From a checkpoint of a small masked image model: encoder patch size [8, 8], decoder layers 6.
Rows from block 0 of the decoder of a small masked image model, named by matrix and row number. Rows with one number belong to one neuron. Each number is 500 + 50 x the weight over its row's rms, rounded and kept within 0 to 999. All counts start at 0. Numbers have three digits each. After the name is the row's rms in percent of the matrix's.
After each neuron's rows are labels from the 100 images, of 14976, where the neuron reaches its highest value: "top examples" is what is common among them. Only what is clearly more common there than usual is listed. The data: microscope photos of single blood and bone marrow cells.
# fc1: MLP up (decoder.0.mlp.fc1.weight, 512x128), inputs 0-63
# fc2: MLP down (decoder.0.mlp.fc2.weight, 128x512, transposed), outputs 0-63

fc1.89 097:456512506570530491561473491463542471481553377554493563564460466534513495564506499555551417500529496449484464520541437457575534494476547485496564568473515505473374418530513519566424498417459512
fc2.89 095:559473563444439505552508449473414482469477560463521511479443483507395528500473460400503523452522558486494464496530533443443540455549458463485472433450483544530535487530480497556552554527526526
top examples: cell type: promyelocyte

fc1.155 075:413511522510550477449528543373517464499498497507455503540536513510500619580524594446483567493510486474509470437426492467483501443363502497471491511436536572570491421518541467563439478508467517
fc2.155 077:465495477512513552584444428573435457583549430553477559419423484467440448448518547502517505438504519600488446578623363604553489540524450489554436488563487556432478466539574497544442461476503483
top examples: cell type: erythroblast

fc1.365 112:496490477450522433525401608517571487590499540513471549467549534545606565554560476522587474576419487584488472491460506547551543533474442534474596554439480525461437498551470568484525482457511464
fc2.365 124:453531502507498406475484561522440504397483491510465532556420402452466457502459432481546470464599460505412477522676530457434416565544611518453574514479508502539508526481530478482464551450478525
top examples: cell type: promyelocyte

fc1.197 105:458411563445473464513608495535459499416491519595570473528527574543433607513548511574504502449526528539498543457470513504492499528408506515489430440478484456489549441469470420475564518505519461
fc2.197 106:523531612546537600482631511519527450476514524499543539511502427504518415502526505467538459544490546372484542524498497437535532454594508533573569494478483496499407481441488468554522496402467438
top examples: cell type: promyelocyte

fc1.170 066:525474490463435496483466399574546454483529456346467568480525567542575623528477484510466578564486476496497508564571393474519504516453471427468455506506530471504539462442449522548494419464511477
fc2.170 063:432576508547520502433519557430473528540530448459532515505536540488480517465448415484502500558507447460461526558535513524461521477434530530522593534686395526569410534613461525536495477480424445
top examples: cell type: segmented neutrophil

fc1.271 113:406593440493518442597492444528512508487487485490584534442531502499519529496539479537456519538492422404430409594538489436564498438499518484527423512458544498601511536432426475547532483535488489
fc2.271 119:453458608490531563421535498487555583541495506512498424504455536515464365445454531432443525587544466516508510482429556479506507560522491443371473418386506536502570481501536535485435402535496478
top examples: smear: peripheral blood

fc1.463 118:443486536514491430428566506401521527513440540552517489496455508526642502420472449523462564465449521535473445466515498507540574462497476532474543559443543499555420510414458576458470535582564525
fc2.463 107:588512483570475478418465495494499455554456472434519530557422527490530516529585430481583492493540578481525447548515384417502524484414460556532627563455541480520471527572476513436549532446499489
top examples: smear: peripheral blood

fc1.292 102:433491473527522554547542458475371520457526440478518522496470513527557617471503453542480491500469419478470495502554395595574591518516423468506462423509548557459527506400565430522490495478489492
fc2.292 100:523546478489477519467564509537594475529471550529491465493464480450409447465484443509559509483509534433608441530467470523513534353386533480449566533587491445582443586573427458436536523521489534
top examples: cell type: promyelocyte

fc1.60 078:587489427482411434544509562410429488462544454472534490522451498504541468543481488398455345552533574583456537551484520512472421574512472478597567479456486508453484491527465491558482521397550481
fc2.60 074:491415436524486517535507425523548568535451540544488536459494595592500448562558446556569498435554562458476578480461513475537447538512537535472383551533486483510422492361475523538551466604463454
top examples: smear: peripheral blood

fc1.132 117:475497452551495512491607358547514541472545493448560510548531578581473467507485599439534540512550436545550484414385463439490518420507526450547486447473492468472426451446542480428495443549447395
fc2.132 134:535419507447540536437467468513459556540506500544555526447472421449492462489519428486537515473447481534579428482503428500516500488482529508404486481584439528495448537550519566543426539494550562
top examples: cell type: promyelocyte

fc1.276 111:518480487497589444547506530453565484462540433484570402498480590495538459491527538442500493431547481535521434543557506507499553506538498502465529475543473435475533542514393450512442510546507578
fc2.276 090:499510547530545487503428457456572498470521419543487540517536461519509544568460475488518496609492437539407459492527530460468441462508450555523595428490471490437486480466498483494469520474488444
top examples: smear: peripheral blood

fc1.42 105:402576462562567485487549457471498533413533525485526541571457488473468526558422523495458444563546402462492466473422444471502494540491501594533515575479532552498434441507472479442486481506526488
fc2.42 101:456522459464573508481526454511420529550541384577509410442518634487557510507484451455555578446573539501493453474521549480502505499518482458504564515441454500495476433508407528490452519548546502
top examples: cell type: segmented neutrophil

fc1.152 114:519545544479446557414430546474501568462526409532445562478542467520443487523569515542606507396401521522517446494477488441526538540500529478540562480573474492512510527594407427511453511608510502
fc2.152 138:438461444603453547524549473519561498421533550498567456451556556543505427512386516484423547522490451561508637552529601438474524498580445434488461438466471421511490459507498576575513565371478512
top examples: cell type: segmented neutrophil

fc1.62 072:595470433524541517514505419515449561502507531468465494516570525528503466532480446465455464504498531469431453515453547568496580516482481445487523428534476571502611517439517497567463407492480552
fc2.62 069:614512507484548500502584564399429546542510433529384420477508495465498458521552434501506493544454465509603537475489468461587485399472554523458451567586512533584456584557517510434424482470511516
top examples: cell type: lymphocyte

fc1.255 063:506474529475534535411531501430498472542411553562532528526500535528497579511435492650524478484467470492502391531411499403505531543475442588537510514528414560445520547470513520516544528480491458
fc2.255 049:482610494451419484553532581597582495470533543433468448457494447515485473478517548507514411540478440537462543585548536521471505458497456552522457492510475446468528530482474428510462483443540503
top examples: cell type: promyelocyte

fc1.66 107:586620562526532499425464443537473451490452545474481473521443461457480508495509539335505491507582420455509450493424434504489588507486432481511519524569502518525451593430466497536487439548492428
fc2.66 102:487547529459541555455510485447456511516486502518521394498561559584486509476443412428565494492533474503501510456545536457524567365538528500401426516528497526521463470566492533569500519607473492
top examples: cell type: segmented neutrophil

fc1.402 118:513399501517549468471453489469471490400470479541412454560504479525554602504454440498502502479432478482526543502552526549480512463589439394383492459499572528480528514431524491554409541529452481
fc2.402 112:512493525463452515499564535482421474506556450507433522606444509469448507502515485524460521501529520521598605508501434573416437591455457515465495549472494460392516561424482474429522577490534452
top examples: smear: peripheral blood; cell type: segmented neutrophil

fc1.128 122:488503526528604538519516463477467465488458519556477559521498610528512589540503534493507463447487506579535516523456475552514595491548538548540474471507550455514504427394507476512459448516474386
fc2.128 114:442324486521474533486530584511458474560485565508455518506464444469623515465466568436427443461484469499463565519558554423408479496538446461530481498477544454491503547579487537485503510480478490
top examples: cell type: promyelocyte

fc1.305 102:355536514623496533568536501464473516494498471445408418542571580516517498584523534558611531556474472429416493490515455520488469432477596502506432522433441552443461472541457475534477505576454501
fc2.305 102:448482529471499552460391527535413511539496450552462561511375388542499477528560476421474582487543464486459532461509468544446518614545434445460506558529510478521484460559495532448515595425533472
top examples: cell type: promyelocyte; cell type: eosinophil

fc1.326 104:455642550469505439497523487481406428509613482400504460552417537509446525524528478562465516440548397483511468431505444413443512391406575569587580440562484517599502499411471504468481426483460503
fc2.326 106:485555596526531579438526461513447505557531529450550446439514561563470496442353453460557525508436401532424524509510532527521549487496560485463520507388574547445395559557465532543549502550477473
top examples: cell type: segmented neutrophil; smear: peripheral blood

fc1.356 102:510455501384501488533556496443452533487480478537495401414502526515547519560547469557540355470501499501477495546491454453482542571452513441365438489417492544475499486496452429564476589491487502
fc2.356 111:495467464485525592576449537467450421527564538468493499548565505505467530551491545530491613469469553539467480505477540533497551513503497477530514488521568432508593447475531510491485504552436380
top examples: cell type: segmented neutrophil

fc1.143 112:532547496520505441521553454579586495584527481411441440541587510627595454538492529520534483560548417510493476453474416485549493484490490546517503503481466464441492457443415528361450441446489445
fc2.143 127:527449484511530497550476476565451463486530459587469618484497442450457477477490471387501534374423435581482472540500506488510519474515636562479481470554493499478509560483564545579498569386522568
top examples: cell type: promyelocyte

fc1.253 105:513544515465480460526616527495530565448495546505477428478496493534510585562449546431518541492457487531586467453494438409519488593541447576436455414425500474510465499498520564348560463488502495
fc2.253 114:514501557564529514553458474506532457469376441508462527453494521586449433506556462491505530410458538531546478496478480445498501446452573539419553559590439462501441456544454399585525588510500445
top examples: cell type: promyelocyte

fc1.264 066:494504480441500440527505561445534564519523500435593503470480459517479531364468536528403350499633548495453446579469483555460469473463445471509527575488542496529436453427509461569493467521501451
fc2.264 063:512478432580443578509398538542557502561420555489484529564395444545534428575438528539510454516419531548495418579450492575464540525575555468527531547512474409458539510412516481620478468489459466
top examples: smear: peripheral blood

fc1.134 080:470486475537521500462529455491513509482563443544527492504535485516463499524519481397510545494461444520456497516487450511411446470442522552434495422420520469483421502412629532559513515491469530
fc2.134 086:512583423430521479555608455513561495579512525501501441468485435542496502487576541474539523570435510406433512547519554541569573494518408430559479478539495399456458459540514467499532511424494423
top examples: cell type: promyelocyte