Weights of a small masked image model.
Model: 8.71M parameters, 64-pixel images, encoder arch vit, encoder activation relu, encoder patch size [8, 8], decoder width 128, decoder layers 6.
Training: muon at rate 0.0033, batches of 128.
Data: trained on microscope photos of single blood and bone marrow cells, 9.0 epochs.
Rows from block 0 of the decoder of a small masked image model, named by matrix and row number. Rows with one number belong to one neuron. Each number is 128 + 32 x the weight over its row's rms, rounded and kept within 0 to 255. All counts start at 0.
After each neuron's rows are labels from the 100 images, of 14976, where the neuron reaches its highest value: "place" is the part of the image that holds the peak. Only what is clearly more common there than usual is listed. The data: microscope photos of single blood and bone marrow cells. In brackets: how many of the 100.
# fc1: MLP up (decoder.0.mlp.fc1.weight, 512x128), inputs 0-63
# fc2: MLP down (decoder.0.mlp.fc2.weight, 128x512, transposed), outputs 0-63

fc1.265 [132 186 119 103 140  62  90 160 117 126  86 129 118  95  91  93 165 153 107 123  89  99 106  91 101 147  75 109 222 122 170  81 114 132 175 112 185 122 110 125 118 134 120  95  92 167 151 126 132 141 173 132  88  61 165 158  54  98 136 152 133 128 192  81]
fc2.265 [184 156  86 179 128 136 179 171 117 127  87 156  71 145  86 134 111 142 106 152 121 154 137 156  77  75  78 121 129 129 105 128  86 155  86 171 109 124 162 118 125 131 141 117 149  76 131 199 123 186  82 162  77 139  94 162 139 115 160 119 194 126  38 110]
place: centre (65)

fc1.372 [203 168 125  75  69  92 118  95 141 148  81  75 138 138  82 100 114 134 137 118 187  57 117 115 115 143 176  85 156 136 174 150 208 177 173 196 180 167 151 134  85 106 186 126 119 118 108  95 136 120 110  90 132 123 123 126  75 160 157 141 108  96 140  59]
fc2.372 [137 190 163 147 109  69  93 158 135 167 145 131  92 149 124 107  92 109 141 144 136 157 139 165 128 130 135 147 107 173  93 146 204 147 150 120 142 167 159 169 207 160 125  95 144  76 116  95 111 122 159 139  84  85 144 126  89 108 103 114  94 151 103 110]
place: top centre (46); top right (33)

fc1.511 [138 147 103 118 117 112 171 159 162 113 110 144 129 139 108  62 119 134 172 212 190 117 114 167  43 161 109 130 142 139 112 142  89 136 137 120 160 119 189  81 156 145 125 132 158 127 112 102 100 172 120  76 131 189 107  61 111  91 119 133  99 151 130 155]
fc2.511 [125 167 104 103 108 164 140 168 110 124  95  98 134 172 177  96  38 135 133 100  90  99 196 107 164 131 109 109 183  94 144 186 139 137  63 149 154 136 124  75 130 130 104 140 123 118 193 119 152 160 152 123 150  98 115 123 140 108 122  85 183  25 125 108]
place: middle right (32)

fc1.179 [174 199 152 139 147 129  93 156 105 123 136 146  47 182 125  98  46 187 138 108  76 107  98 165 172 141 134 117 105 110  95 177 116  70 164 161 184 118 149 119 110 183 113 173  73  99 192 162  83 130 126 147 186 140  87 121 106 116 115  78  95 136 150 115]
fc2.179 [160 170 156 153 132 129 161 105  73 158 169 108 139  87 117  96 129  58  86 184  78 111 136 114 143 108  99 121 108 132 203 170  78 171 133 131 167  68 170 105 144 135 155 103 123 144 118 130 153  93  47 144 127 207 101 149  93 117 158 167  97 137  81 138]
place: centre (39)

fc1.135 [148 127 136 110 237  94 107 129 157 104  68 144  41 139 155 139 166 125  87 138 163 153 162 151 130  76 116  99  59 179 137 143 157 127 103 118 170 115 159 135  88  82 112 145 159  60 146 110 113 102 150 151 121  99 118 127 165  80 121 121 116 126  96 124]
fc2.135 [129 159 134 134 123 134 161 124 147 146 157 107 149  66  63 126  93 113 165 116 102 180  90 127 197 204  83 117 195 172  97  97 146  91 119 114  81 109 115 102 150 128 119 136 154 143 115 128 175 210  62 102  86 148 138 166 116 145 102 110 104 136  77 116]
place: top right (61)

fc1.82 [155 111  56 128 157 121 119  73 155 161 128 111 155 140 119 153  75 113 114 111 110 118 129 159 133  93 110  96 107  99 186 144 167 177 101 116  90 133 130 144 157  97 145 141 109  98  86 132 156  73 102  77  99  83 160 134 136 148 153 174  78 172 146 119]
fc2.82 [137 145  96 122  94 114 186 125 120 130 100 115 124  86 157 124  95 141 115 182 121 164  79 109 113 117 139 105 122 161 226  92 141 115 175  87  72 122 109 128 113 147 151 142 100 141 149 114 150 144 106 133 127 139 133 123  56  93 111  17 132 146  62 200]
place: bottom left (48)

fc1.64 [ 48  94  43  62 139 107 153 106 142 146 106 174 124 156 146 145 125 137 146 158 106 125 138 180  94  54 192 155 128 145 165 119  76 180 165 192 138 165 115 138  95 121 137 157 120 130 114 139 119 111  91 109 169  92 125 157 116 121 128  89 133 141 149 175]
fc2.64 [ 97  73 120  92 148 184 107 105 110 116 146 197 125 145 137  63 129 125 131 156 153 177 180 151  98 118 132 113  90 107 163 152 168  63 130 141 127 143 133 164 174 139 120 189 125 110 120 105  89 196 109 133 136 106 111 130 122 105 138 137 159 135 173 116]
place: top centre (48); top right (34)

fc1.26 [142 190  57 121 195 104 116 131 153 129 180  94  80 120 109 104 168 138 155 129 154 137 133 115  96  97 190  70 176 131 184 127 179 160 148 134 168 105 157 145 113 122 205 107 121  94  97 124 157  58 113 173  91 167 138 134 106  98 144 133 112 139  99 115]
fc2.26 [117 121 147 107  13 130  99 103 135 128 170 133 211 139 145 128 122 141 180 141 147 133 214 121 170 117  87 158 119 136 121 109 128 127 125  91  94 196 136 177 146 120 125 128 148 135 166 106 104 161 133 127 130  88 115 150 111 140 149 133 169 106  97 126]
place: middle right (27); centre (25)

fc1.31 [157 114  57 114 158  75 196 127 143  88  94 178 177 111 130 166 131  96 177 175 105 133  68 160 115 109 139 124 129 125 154 155 204 165  89 136 117  97 114 140 107 113 126 147 131 130  93 120  84 124 115 104 120 110 158  85 161 148 120 175  99 176  82 141]
fc2.31 [160 178 147 128 145 142 122 110 143 111 112 135 107 151  62 112 115 113  95 169  79 106 139 102  92  80 186 175 122 134 228 108 153 182 136 153 125 154 131 136 127 138  88 125 107 101 130 105 141 148 122 149 117 110 116 119 191 156  63  66 150 104  55  59]
place: bottom left (52)

fc1.107 [115 203 117  92 141  85  92 126  85 147 176 151 144 140 156 169 156 167 148 152 105 123 145 144  98 178 132 139 166  99 183 101 144 150 131 136 165 100 110 129 124 127 121 124 103 120 118 156 143 128 134  97 130  99 152 102 101  72 176 116 182 132 147  87]
fc2.107 [119 134 151  97 171 118 135 101 115 149 122 142 109 121 179 143 120 113  97 146 128 144 128 104 117  55 153  97 117 124 167 194 147 167  89 125 145 150 175 161 165 143  62 129 146 138 123 132 145 112 166 102  78 153 142 103 102  75  99 163  75 172  88 157]
place: middle right (64)

fc1.394 [  0 153 155 151 169 178 144 174 162 129  96 129 149 106 139 114 110 109 181  91 107  82 112 144 174  60 150 123 109 160 166 122  57  75  95  85 115 143  92 121 135 167 152 144 123  74 107  92 134 158 110 143 126 115 156 135 130 127 163 111 122 112 133 116]
fc2.394 [118  63 167 113 188  95 109 168  86 121  69 178 137 109  99 170 115  98 112 121 170 137 132 153  60 155 147 139 162 112 132 176  87  45  91 152 207 110 122 170 116 154  86 151 155 118  58 107 121  76 138  84 123 159  98 165 145 186 113 149 131 189 116 145]
place: middle right (89)

fc1.492 [128 139 158 125  68 124 116 134 148  79 101 107  57 142  77 182 162  83 177 162 138  52  61 219 111 180  88  93 122 150 125 127 128 179 120  84 116 137 110 147  99 107 162 100 133 108 101  99 119 138 153 124 101 127 172 113 113  96 132 139 126 165 143  80]
fc2.492 [127 165 115 124 129 110 165 108 139 146 114 110 122 127 119 101 100 118 100 126 179 118 152 106 124 126  92 142 102 128 117 164 150 130 109 125 165  92 147 155  94 148  90 182 151 147 102 115 120 115 130 103  76 132 126 150 143 126  88  81 174 150 136 140]
place: top right (39)

fc1.462 [255 128  27  88 125 155 156 125 147 183 118 125 146 174 111 160 138 142 174 113 165 143 183 189  98 117 154 132  87 138 111 100  99 255 125  57  80  70 129 126 108 111 136 138  95 136 155 110 118 128  83 135 141 111 109 116 109 106 104 129  80  93 108  92]
fc2.462 [119 124 124 115 191 154 168 141 115 119 115 123 152 121 145 125 148 133  76 154 129 125  93  95 135 117 122 157 133 102 170  90  55  57 124 164 119 130 103 163 129 147 121  92 184 113  71  63 158 110 161 156 134 148 105  94 118 153 178  92 140 117 127 152]
place: bottom right (47)

fc1.261 [241 211 142 121  61 144  66 119 132 139 106 112  79 132 136 128 107  63 166 115 109 153  90 115 138 130 123  72 139 100 156 162 103 180 119 164 165 159 197 104 114 129 118 102  89 122 161 115 116 147 112 142 167 148 149 103  97 138 159 128 110  75 158 154]
fc2.261 [137 117 140 166  90 105  82 164  84 139  82 114 118  55 133  96 127  86  95 169 103 124 162 136 137 158 146 127  92 143 147 144 142 192 121 146 192  89 114 147 155 110 109 157 153 128 136 170 140 166 154 152  98  67 125 181 159 123 109  58 138 151  87 102]
place: top right (65)

fc1.38 [190 155 108  68 117 129 141 136 135 115 107 101 128 134  81 134 119 101 129 157 130 131 132 117 121 151 132 138 118 117 143 165 155 118 104 117 172  93 111 100 170  90 185  79 120 111  97 178 157 102 145  51  89 122 143 164  79 121 189 136 136 165 142 168]
fc2.38 [110 108 123 134  97 130 136 157 127 193 106 114 171 135 163  94 108 150 102 186 123 116 150 104  54 123 135  87  98 121 104 171 131 137 109 150 111 133  90  79 107 101 140 148 112 104 149 155 144 184 147 175 137 143 101 108 142 128 181 143 144 217 119 113]
place: centre (92)

fc1.486 [120 142 151 134 123  75 163 137  77 102 178 205 111 171 230 138 159 172 120 101 101  69 124 157 154 179 204  67 123 118 112 121  64 162 114  90 155 116  99 107 154 125 121  85 164 176  90  74 148 132  92 113 121  85  72  98 130 100  92 101  72 181 162 106]
fc2.486 [112  93 140  70  59 201 147 117 167 141 103 131 177 145 109 113  90 145 131 119 104 135 121 120 138 191 106 156 114 102 112 115 144 113 188 104 163 150  92 165 131 130 107 128 134  86  71 172 145 139 127  67  89  73 173 138 113 152 107 164 161  84 154  78]
place: top left (41)

fc1.390 [200  97  85 103 146 121 159 183 148 104 127 117 106 124 125 136 193 134 126 106 169 154 143 138 110  95 112 141 118  81 105 142 216 173  84  69  97  57 112 108 106 129 134  77 112 135 167 126 155 109  99 151 122 132 130 156  93 105 204 171 133 155  81 131]
fc2.390 [117  80  93 168 128 175 127  81 175 126 138 152 160 176  69  85 111 188 152 124 117 150 105 115  67 137 118 178 155 180 136 112 182 139  85 127 122 130 170 107 154 122 110 122  98 136 150 103 113 145 178 143 137  70 117  72 115 122 107 117  95  76  82 115]
place: bottom centre (34)

fc1.57 [135 155 119 100 127 129 173 158 142 129 183  91 148 169 105 138 141 133 145 118 147  80 162 180 167  93 116  77 104 152 189 158  90  98 178 102 136 138 132 108 115 147  52 126  82 137 116 129 130 127  62  79 132 141 133 151 118 139 151 150 122 113 145 143]
fc2.57 [102 165 129 137 183 180 169 108 126 135 153  82  73 162  93 103 129  98 202 119 120  79 149 125 117 101 159 129 100  79 126 119 140 110 128  66 185 140 154 162 153  91  95  97 123  85 138 141  83 155 146  69 140 140 164 135 117  32 166 109 170  95 111 137]
place: bottom centre (46)

fc1.118 [136 128  93 136 121  94 107  75 122 136 115 130 149 125 105 204 129  87 126 183 162 142 102 155 122 156 106 159 204 139 196 140  82  97 125 127 174 150  93 156 158 176  92 115 128 113 139 128 145  83  73 116 156  40  25 115  57 102 155  86 166  84 148 123]
fc2.118 [172  88 195 211 107 121 101 115 182 105 122 187 106 143  80  99 130 165 141 160 176  97 123  99 145 171  98 172 142 134  98 117 121  97 155 169 145 140 151  90 132 143 137 115 150 182  84 160 101 153 124 161 146 108 121 153 111 153 115  67 135 124 105  99]
place: centre (100)

fc1.370 [170 162 144 128 115 140 146 115 160 180 109 133 178 118  96 103 216  80 135 136 191  83 108  95  97 164 144 119 107 146 129 138 108 112 132 117 148 123 135  85 153 162 140 156  75 130 123 147 106 122 149 142 133  81 176  76 132 128 199 175 107 165 139 124]
fc2.370 [122 200 165 149  90 140 105 141 102 118 126 126 117 136 123 129 120 175 127 130  83 100 152 187 184 123 109 104  92  53 193 120 114 142  97 154 119 154 131 134 138 192  92 128 155 190 159 112 168 104 117  87 114 149 136 116 153 147 147 146 110 137 168 150]
place: bottom right (46)

fc1.388 [143 117 103 112 145  89  95  98  55 124 119 188 189 173 141 141 110 148 157 132  71 131 111 164  83 158 172 127 148 105 141 116 135 144 175 146 164 110 110  95  98 126  85  84 115 129 147 164 104  96 123 180 107 133 144 123 157 177 199  65  87 136  92 156]
fc2.388 [117 190  71 179 131 158  81 144 134 101 128 137 126  81  84 108  84 163 122 173 154  68  58 157 159 106 147 120  56 163 148 105 151 107 134 105 135 131 145 135 128 179 169  72 116  96 109 102 121 149 143  18 113 160 136 133 134 149 165 160 138 149 110 146]
place: top left (33)

fc1.407 [134 134 116 140 130 115 142  96 116  82 129 113 156 103 182 158 194 121  94  88 131 121  90 110 135 133 108 126 160 163 191 143 149 101 113 185 150 137 119 129 131 155 152 118  86  95 130  92 150  80 146 139 147  67 131 145  98 154  94 165 152 115 150 121]
fc2.407 [139 159 106 119 102 151 104 135 108 134 165 133 153 152 180 118 102  75  83  87 101 119 112 119 119 140 178 134  95 106 149 161 116  97 143 145 154 163 174  91 158 153 108 117 113 107  75 174 163 100 142  85  98  74 135 131 181 129 133 118 141  78 150  76]
place: middle left (43)

fc1.19 [146  96 117 146 114 122  71 101 129 138  99 103 132 137 138 167 109 217 136 148 174  82 144 132 143 119 118 131  50  64 203 114  95 114 162  91 180 141 105 171 162  99 124 114 168 135 167 113 152 136 143 128 127 121 102  81  42 118  79 135 109 140  57 118]
fc2.19 [139 140 131 160  43 151 181 193 162 137 118 130 140  89 119 156  63 124 146 107 119 146 114 129  94 112 102 132 117 126 142 124 113 151 135 174 157 152 140 157  90 121 122 183 222 112 118 122 143 141 114  31 120 109 128 181 148 121 168  95 169  68 129 115]
place: top right (69)

fc1.273 [ 79 178 130 169 101 133 183 129 184 134 135 153  99 138 111 120 145 162 108  99 136 121  96 167 130 148 125 130 128 129 161 166  90  53 117 184 117 134  64  92 140  88 106 141 115 145 154 169 130 170 128 118 160 131 115  82  63 113 123 104 139  93 119 146]
fc2.273 [132  87 175 139 186 143 133 146  37  76 162 149 119 140 133 101  73 118 137 100 111  64 126  67 124 139 159 153  89 144 131  88  68  87 118  81 145  88  98 149 146 100 172 119  89 124 129  90 131  52 146  98 146 179 123 127 133 120 107 114  90 125 156 170]
place: middle left (93)

fc1.45 [123 134  95 125 194 147  91 114 130 110  90 161 147 128 132 141 156 111 131 136 116 149 234 108 140 107 127 142  68 131 130 168 123  83 123 130  88 155 110  70 125 254  56 163 119 114  75 110 143 119 167 114 111 155 112 113  89 130 164  93 148 131 168  67]
fc2.45 [231  68 163 129 111 109 114 114 155 119 145 138 158 133 121 141 174 100 213 147 167 149 129 151 126  84  79  67 162 153 162 135  94 115 149 136 148 157  64 154 108 106 143 131 147 151 127 196 122  82 119  79 116  91 156 147 109 103 133 132 150 111 100  95]
place: top centre (36)

fc1.500 [ 99  92 180 193 170 141 103 142 148  76 106 156 111  96 158  95 135 128 124 166 182 126 168 130 224 187 185 119  97 119 146  98 137 160 122 159 109 114 109 184  93 109  76 137  89 114 102 113 107 124  70 110 107 140 122  64 155 161 108 114  79 103 184 154]
fc2.500 [109 104  94 130 160 169 126 154 116 118  93 119 172 177  91 134  62 197  60 163 116 148 175 138  99 124 144 153 136 126 143  85 117 155 128 189 128 154 158 112 141  93 202 162 103 116 133 148  81  92  96  84 161  93 115 170 157 159 148 118 117 105 112 120]
place: middle right (26)

fc1.309 [152 142  94 126 107  83 116 138  89 106 127 164 140 127 170 119  83 127 163 152 167 144 122 109  58 160 169 119 163 158 125 117 146 123 129 115 137 147 105 121 123 101  46 101 104 122 111 155  96  99 132 106 147 198 122 113  97 160 138 164 141 168  75 110]
fc2.309 [ 97 115 103  89 138  80 159 143 224 117  98 116 118 134 143 125 111 140 100 137 102  92 126 197  98 146 129 197 129 129 181 118 134  99 141 132 152 205 121 167 130 104 135 152 137 146 109 150 169 105  76  50 121  84 166 137  71 151 110  69  92 133 150 126]
place: middle right (27)

fc1.175 [125 139  92 145 171 117 154 130 109 137 104 134 156 132 117 165 147 102  62 108 112 184 156 141 110 184  99 108 120 147 174 200 160 160 142 169 105  74 146 199 133 161 114 138 117 100  91  88 117  93 150 122 112 126 145 119 143 101  97 143 104 137  65 164]
fc2.175 [176 114 114  96 191  65 173 139 163 110 175 102 149 125 132 148 153 144 156 150 122  49  93  69 121  85  93 121 143 110  84 136 126 168 138 111 130  70 148 134 130 132 145 135 178  96 117 128 138 184  89  94 109 192 133 144 185 113 150 115 134 127 132 109]
place: top right (75)

fc1.496 [121 172 106 131 127 151  79 167 160 126 161 177  95 111 146 118 143 101  81 147 149 138 157  92 164  88 154 100 162 179  99 185 121 124 176 125 149  82 116  84 198  83 108 146 104 159 104  80 113  93 143 109 101  99 183 106 127 130 121  89 100 137 205 132]
fc2.496 [107 204 139 162 171 133  87 138 127 143 155  78  99 140 124 149 102 114 104  82  70 132  61 144 129 138 107 165 147 175  89 188 139 146 129 133 159 150 120 135  99  80 125 171 148 114 110 198 125 108 138 156 130 169 114 112 114 105 121 139 131  38 164  81]
place: bottom centre (43)

fc1.452 [133  92 158 118 213 124 131  96 146  89  99 135 121 131  84 163 132 130  98 122 100  91 115 111  97 140 142 167 137 100 151 167 118 192 143 149 105 130 134  73 148 126  73 177  62 115 122 139 101 143 125  98  98 183 133 104  62 133 130 147 156 112 115 115]
fc2.452 [184 125  91 192 108 158 119 121 165 142 106 110 116 109 193 155 130 124 157 111 128 142 127 174 108 176 111 148 141 120 153 166 142  77 132 140 154 134 138 111 179  74 129 142 108 142 148 108 173 115  75  72 135 145 125 112 102 148 129  94 100  52 100 116]
place: top centre (29)

fc1.198 [140 138 163 104  89  99 163 158 172 133 134 133 131 158  88 107 166 134 149 156 134  86 153 132  89 107 105 136 121 109 107 132 168  93 113  75 176 106 150 115 170 141  65  92 118  92  97 126 139 100  90 149  98 109 110  88 109 147 124 179 183 105 117 118]
fc2.198 [146 111 160 166 105 105 166 129 133 128 130  93 123  89 148 170 168 104 179 159  27  89 110 127 173  94 140 181  68 106 151 150 145 148  71 119 155 133 145 152 125 180 139 140 152 123 150 150 163 107 100 109 121 112 129 119  91 102 138 138 111 111  92  83]
place: bottom right (35); top right (32)

fc1.444 [133 151 179 108 141 120 110 107 126 134 154 205 107 137 150 186 146  90 123 109 168 162  67 152 113 164 133 145 139 163 123 156 159 116 145  86 105 139 105 100 144 134 108  84 144 113 169  89  85  78 173 169  96 118  50  88 136  91  73 115 124 117  52 120]
fc2.444 [124 128 153 135 163 119 137 108 206 136  84 123 134 123  90 117 182  99 159  94 144 140 164 119 116 110 135 109 132 113 147 103 154  96 105 126 162 118 143 110  83 124 104 171 124 129 122 138  93 150  96 145 103  81 100 147 115 149  84 129 108 108 130 116]
place: centre (53)

fc1.431 [178 130 108 137 136  98 113 166 124 103  60 190  96 147  97 146 138 181  79 119  95 137 127 192 142 138 111 102 114 143 128 178 141 182 145 134  79 130 128 127 123 154 144 136 102 104 103  96 107 129  57 216 126 143 156 201  92 128 116 139 173 123 124 150]
fc2.431 [100 111 115  90  85 121 121 112 169 184 166  60 144 102  79  65 158 167 115 166  87 103 185 110 112 122 132 132  97 151 192 151 114 184 120 178 148 112 139  98 115 153 135  94 153 127 108 151 143 150 113  76 140 130 126 164  63 132 130 147 101 120  94 108]
place: top left (36); bottom left (34)

fc1.421 [128 187 135 116  85  52 145 112 170 148 159 124 198 133  93 116  47 137 130 178 125 155 167  98 115 155 109  71 122  46 186 197 175 120 100 129 131 153 102 117 121 164 145 170 173 148 131 127  95 146  95 121  80 100  98  89 110  87  61  83 102  86  96 103]
fc2.421 [112 170  99 108 150 135  88  74  92 149 179 116 113  79 146  71 107 111 133 181  91 119 193 167 106 107 116 166 139 118 117 133  86 155 146 137  99 109 207 142 157 124 133 120 129 125 107 181 122 188 105 154  40 148 118 130 145 159 161  95  81 169 106 118]
place: centre (47)

fc1.243 [167 166 132 101  89  59  76 134 125 145  64 159 144 137 131  92  73 145  95 157 155 103 119 149  77 223 107  74 143  88 153 126 190 163 105 137 117 143 115 212 122 139 126 104 121 172 123 170  90 142  94 118  88 116 121 158 113  91 116 138 164 181 130  96]
fc2.243 [ 98 180 162  57 198 148 200 124 157 140 106 136  88 120 195 159 113 107 161  73 122 134 120 143 151  80 126  96  99 111 167 149 135  89 126 120 103 153 173 119 162 136 111 171  92  75 115 147  88 158 154 135  75 120 150  93 101 129  98  78  88 131  90  98]
place: middle right (71)

fc1.332 [ 89 209 124 158 144 108 117  76  94 142 106 146 108  92 111 115 126 146 145 196  92 169 144 180  50 157 102 185 172 101 121  85 143  60 119  89 127 132 132 138 142 148 125 114  73  91 118  81 104 156 100  83 159 129 141 139  67  51 143 178 160 188 170 124]
fc2.332 [149 115 154 116 169  92 160 154 139 123  81 110 124 151 203 120  79  95 203 130 103 140  70 124 104  63 131 118  85  96 113 138  98 135 100 114 180 127 124 141 142  94 110 136 138 102 138 150  85 158 192 139 119 104 167 142 104 141 102  86 137 134  92 155]
place: middle right (57)

fc1.193 [128  44  79 104 120 170 130 150 122 116  69 154 122 114 106 141 177 145 135  93 113 135 142 159 127  68 135 115  80  91 132 161 255 173  79  44  87 131 135 138 132 116 115 147 155 118 126 153 150 125 106 120 115 108 118 183 136 122 164 188 126 140  95 143]
fc2.193 [126  17 162 125 138 149 163 125 129 180 116 206  97 135 135 139 109 124 173 146 152 150 113 146  77 166 100 134 125 163 189  91 181  82  85 166 104 115 122 121 141 118  98 126 140 154 160  94 130 113 148 131 150  85 166 111  98  84 114 110 106  87 121 113]
place: top right (42); bottom right (33)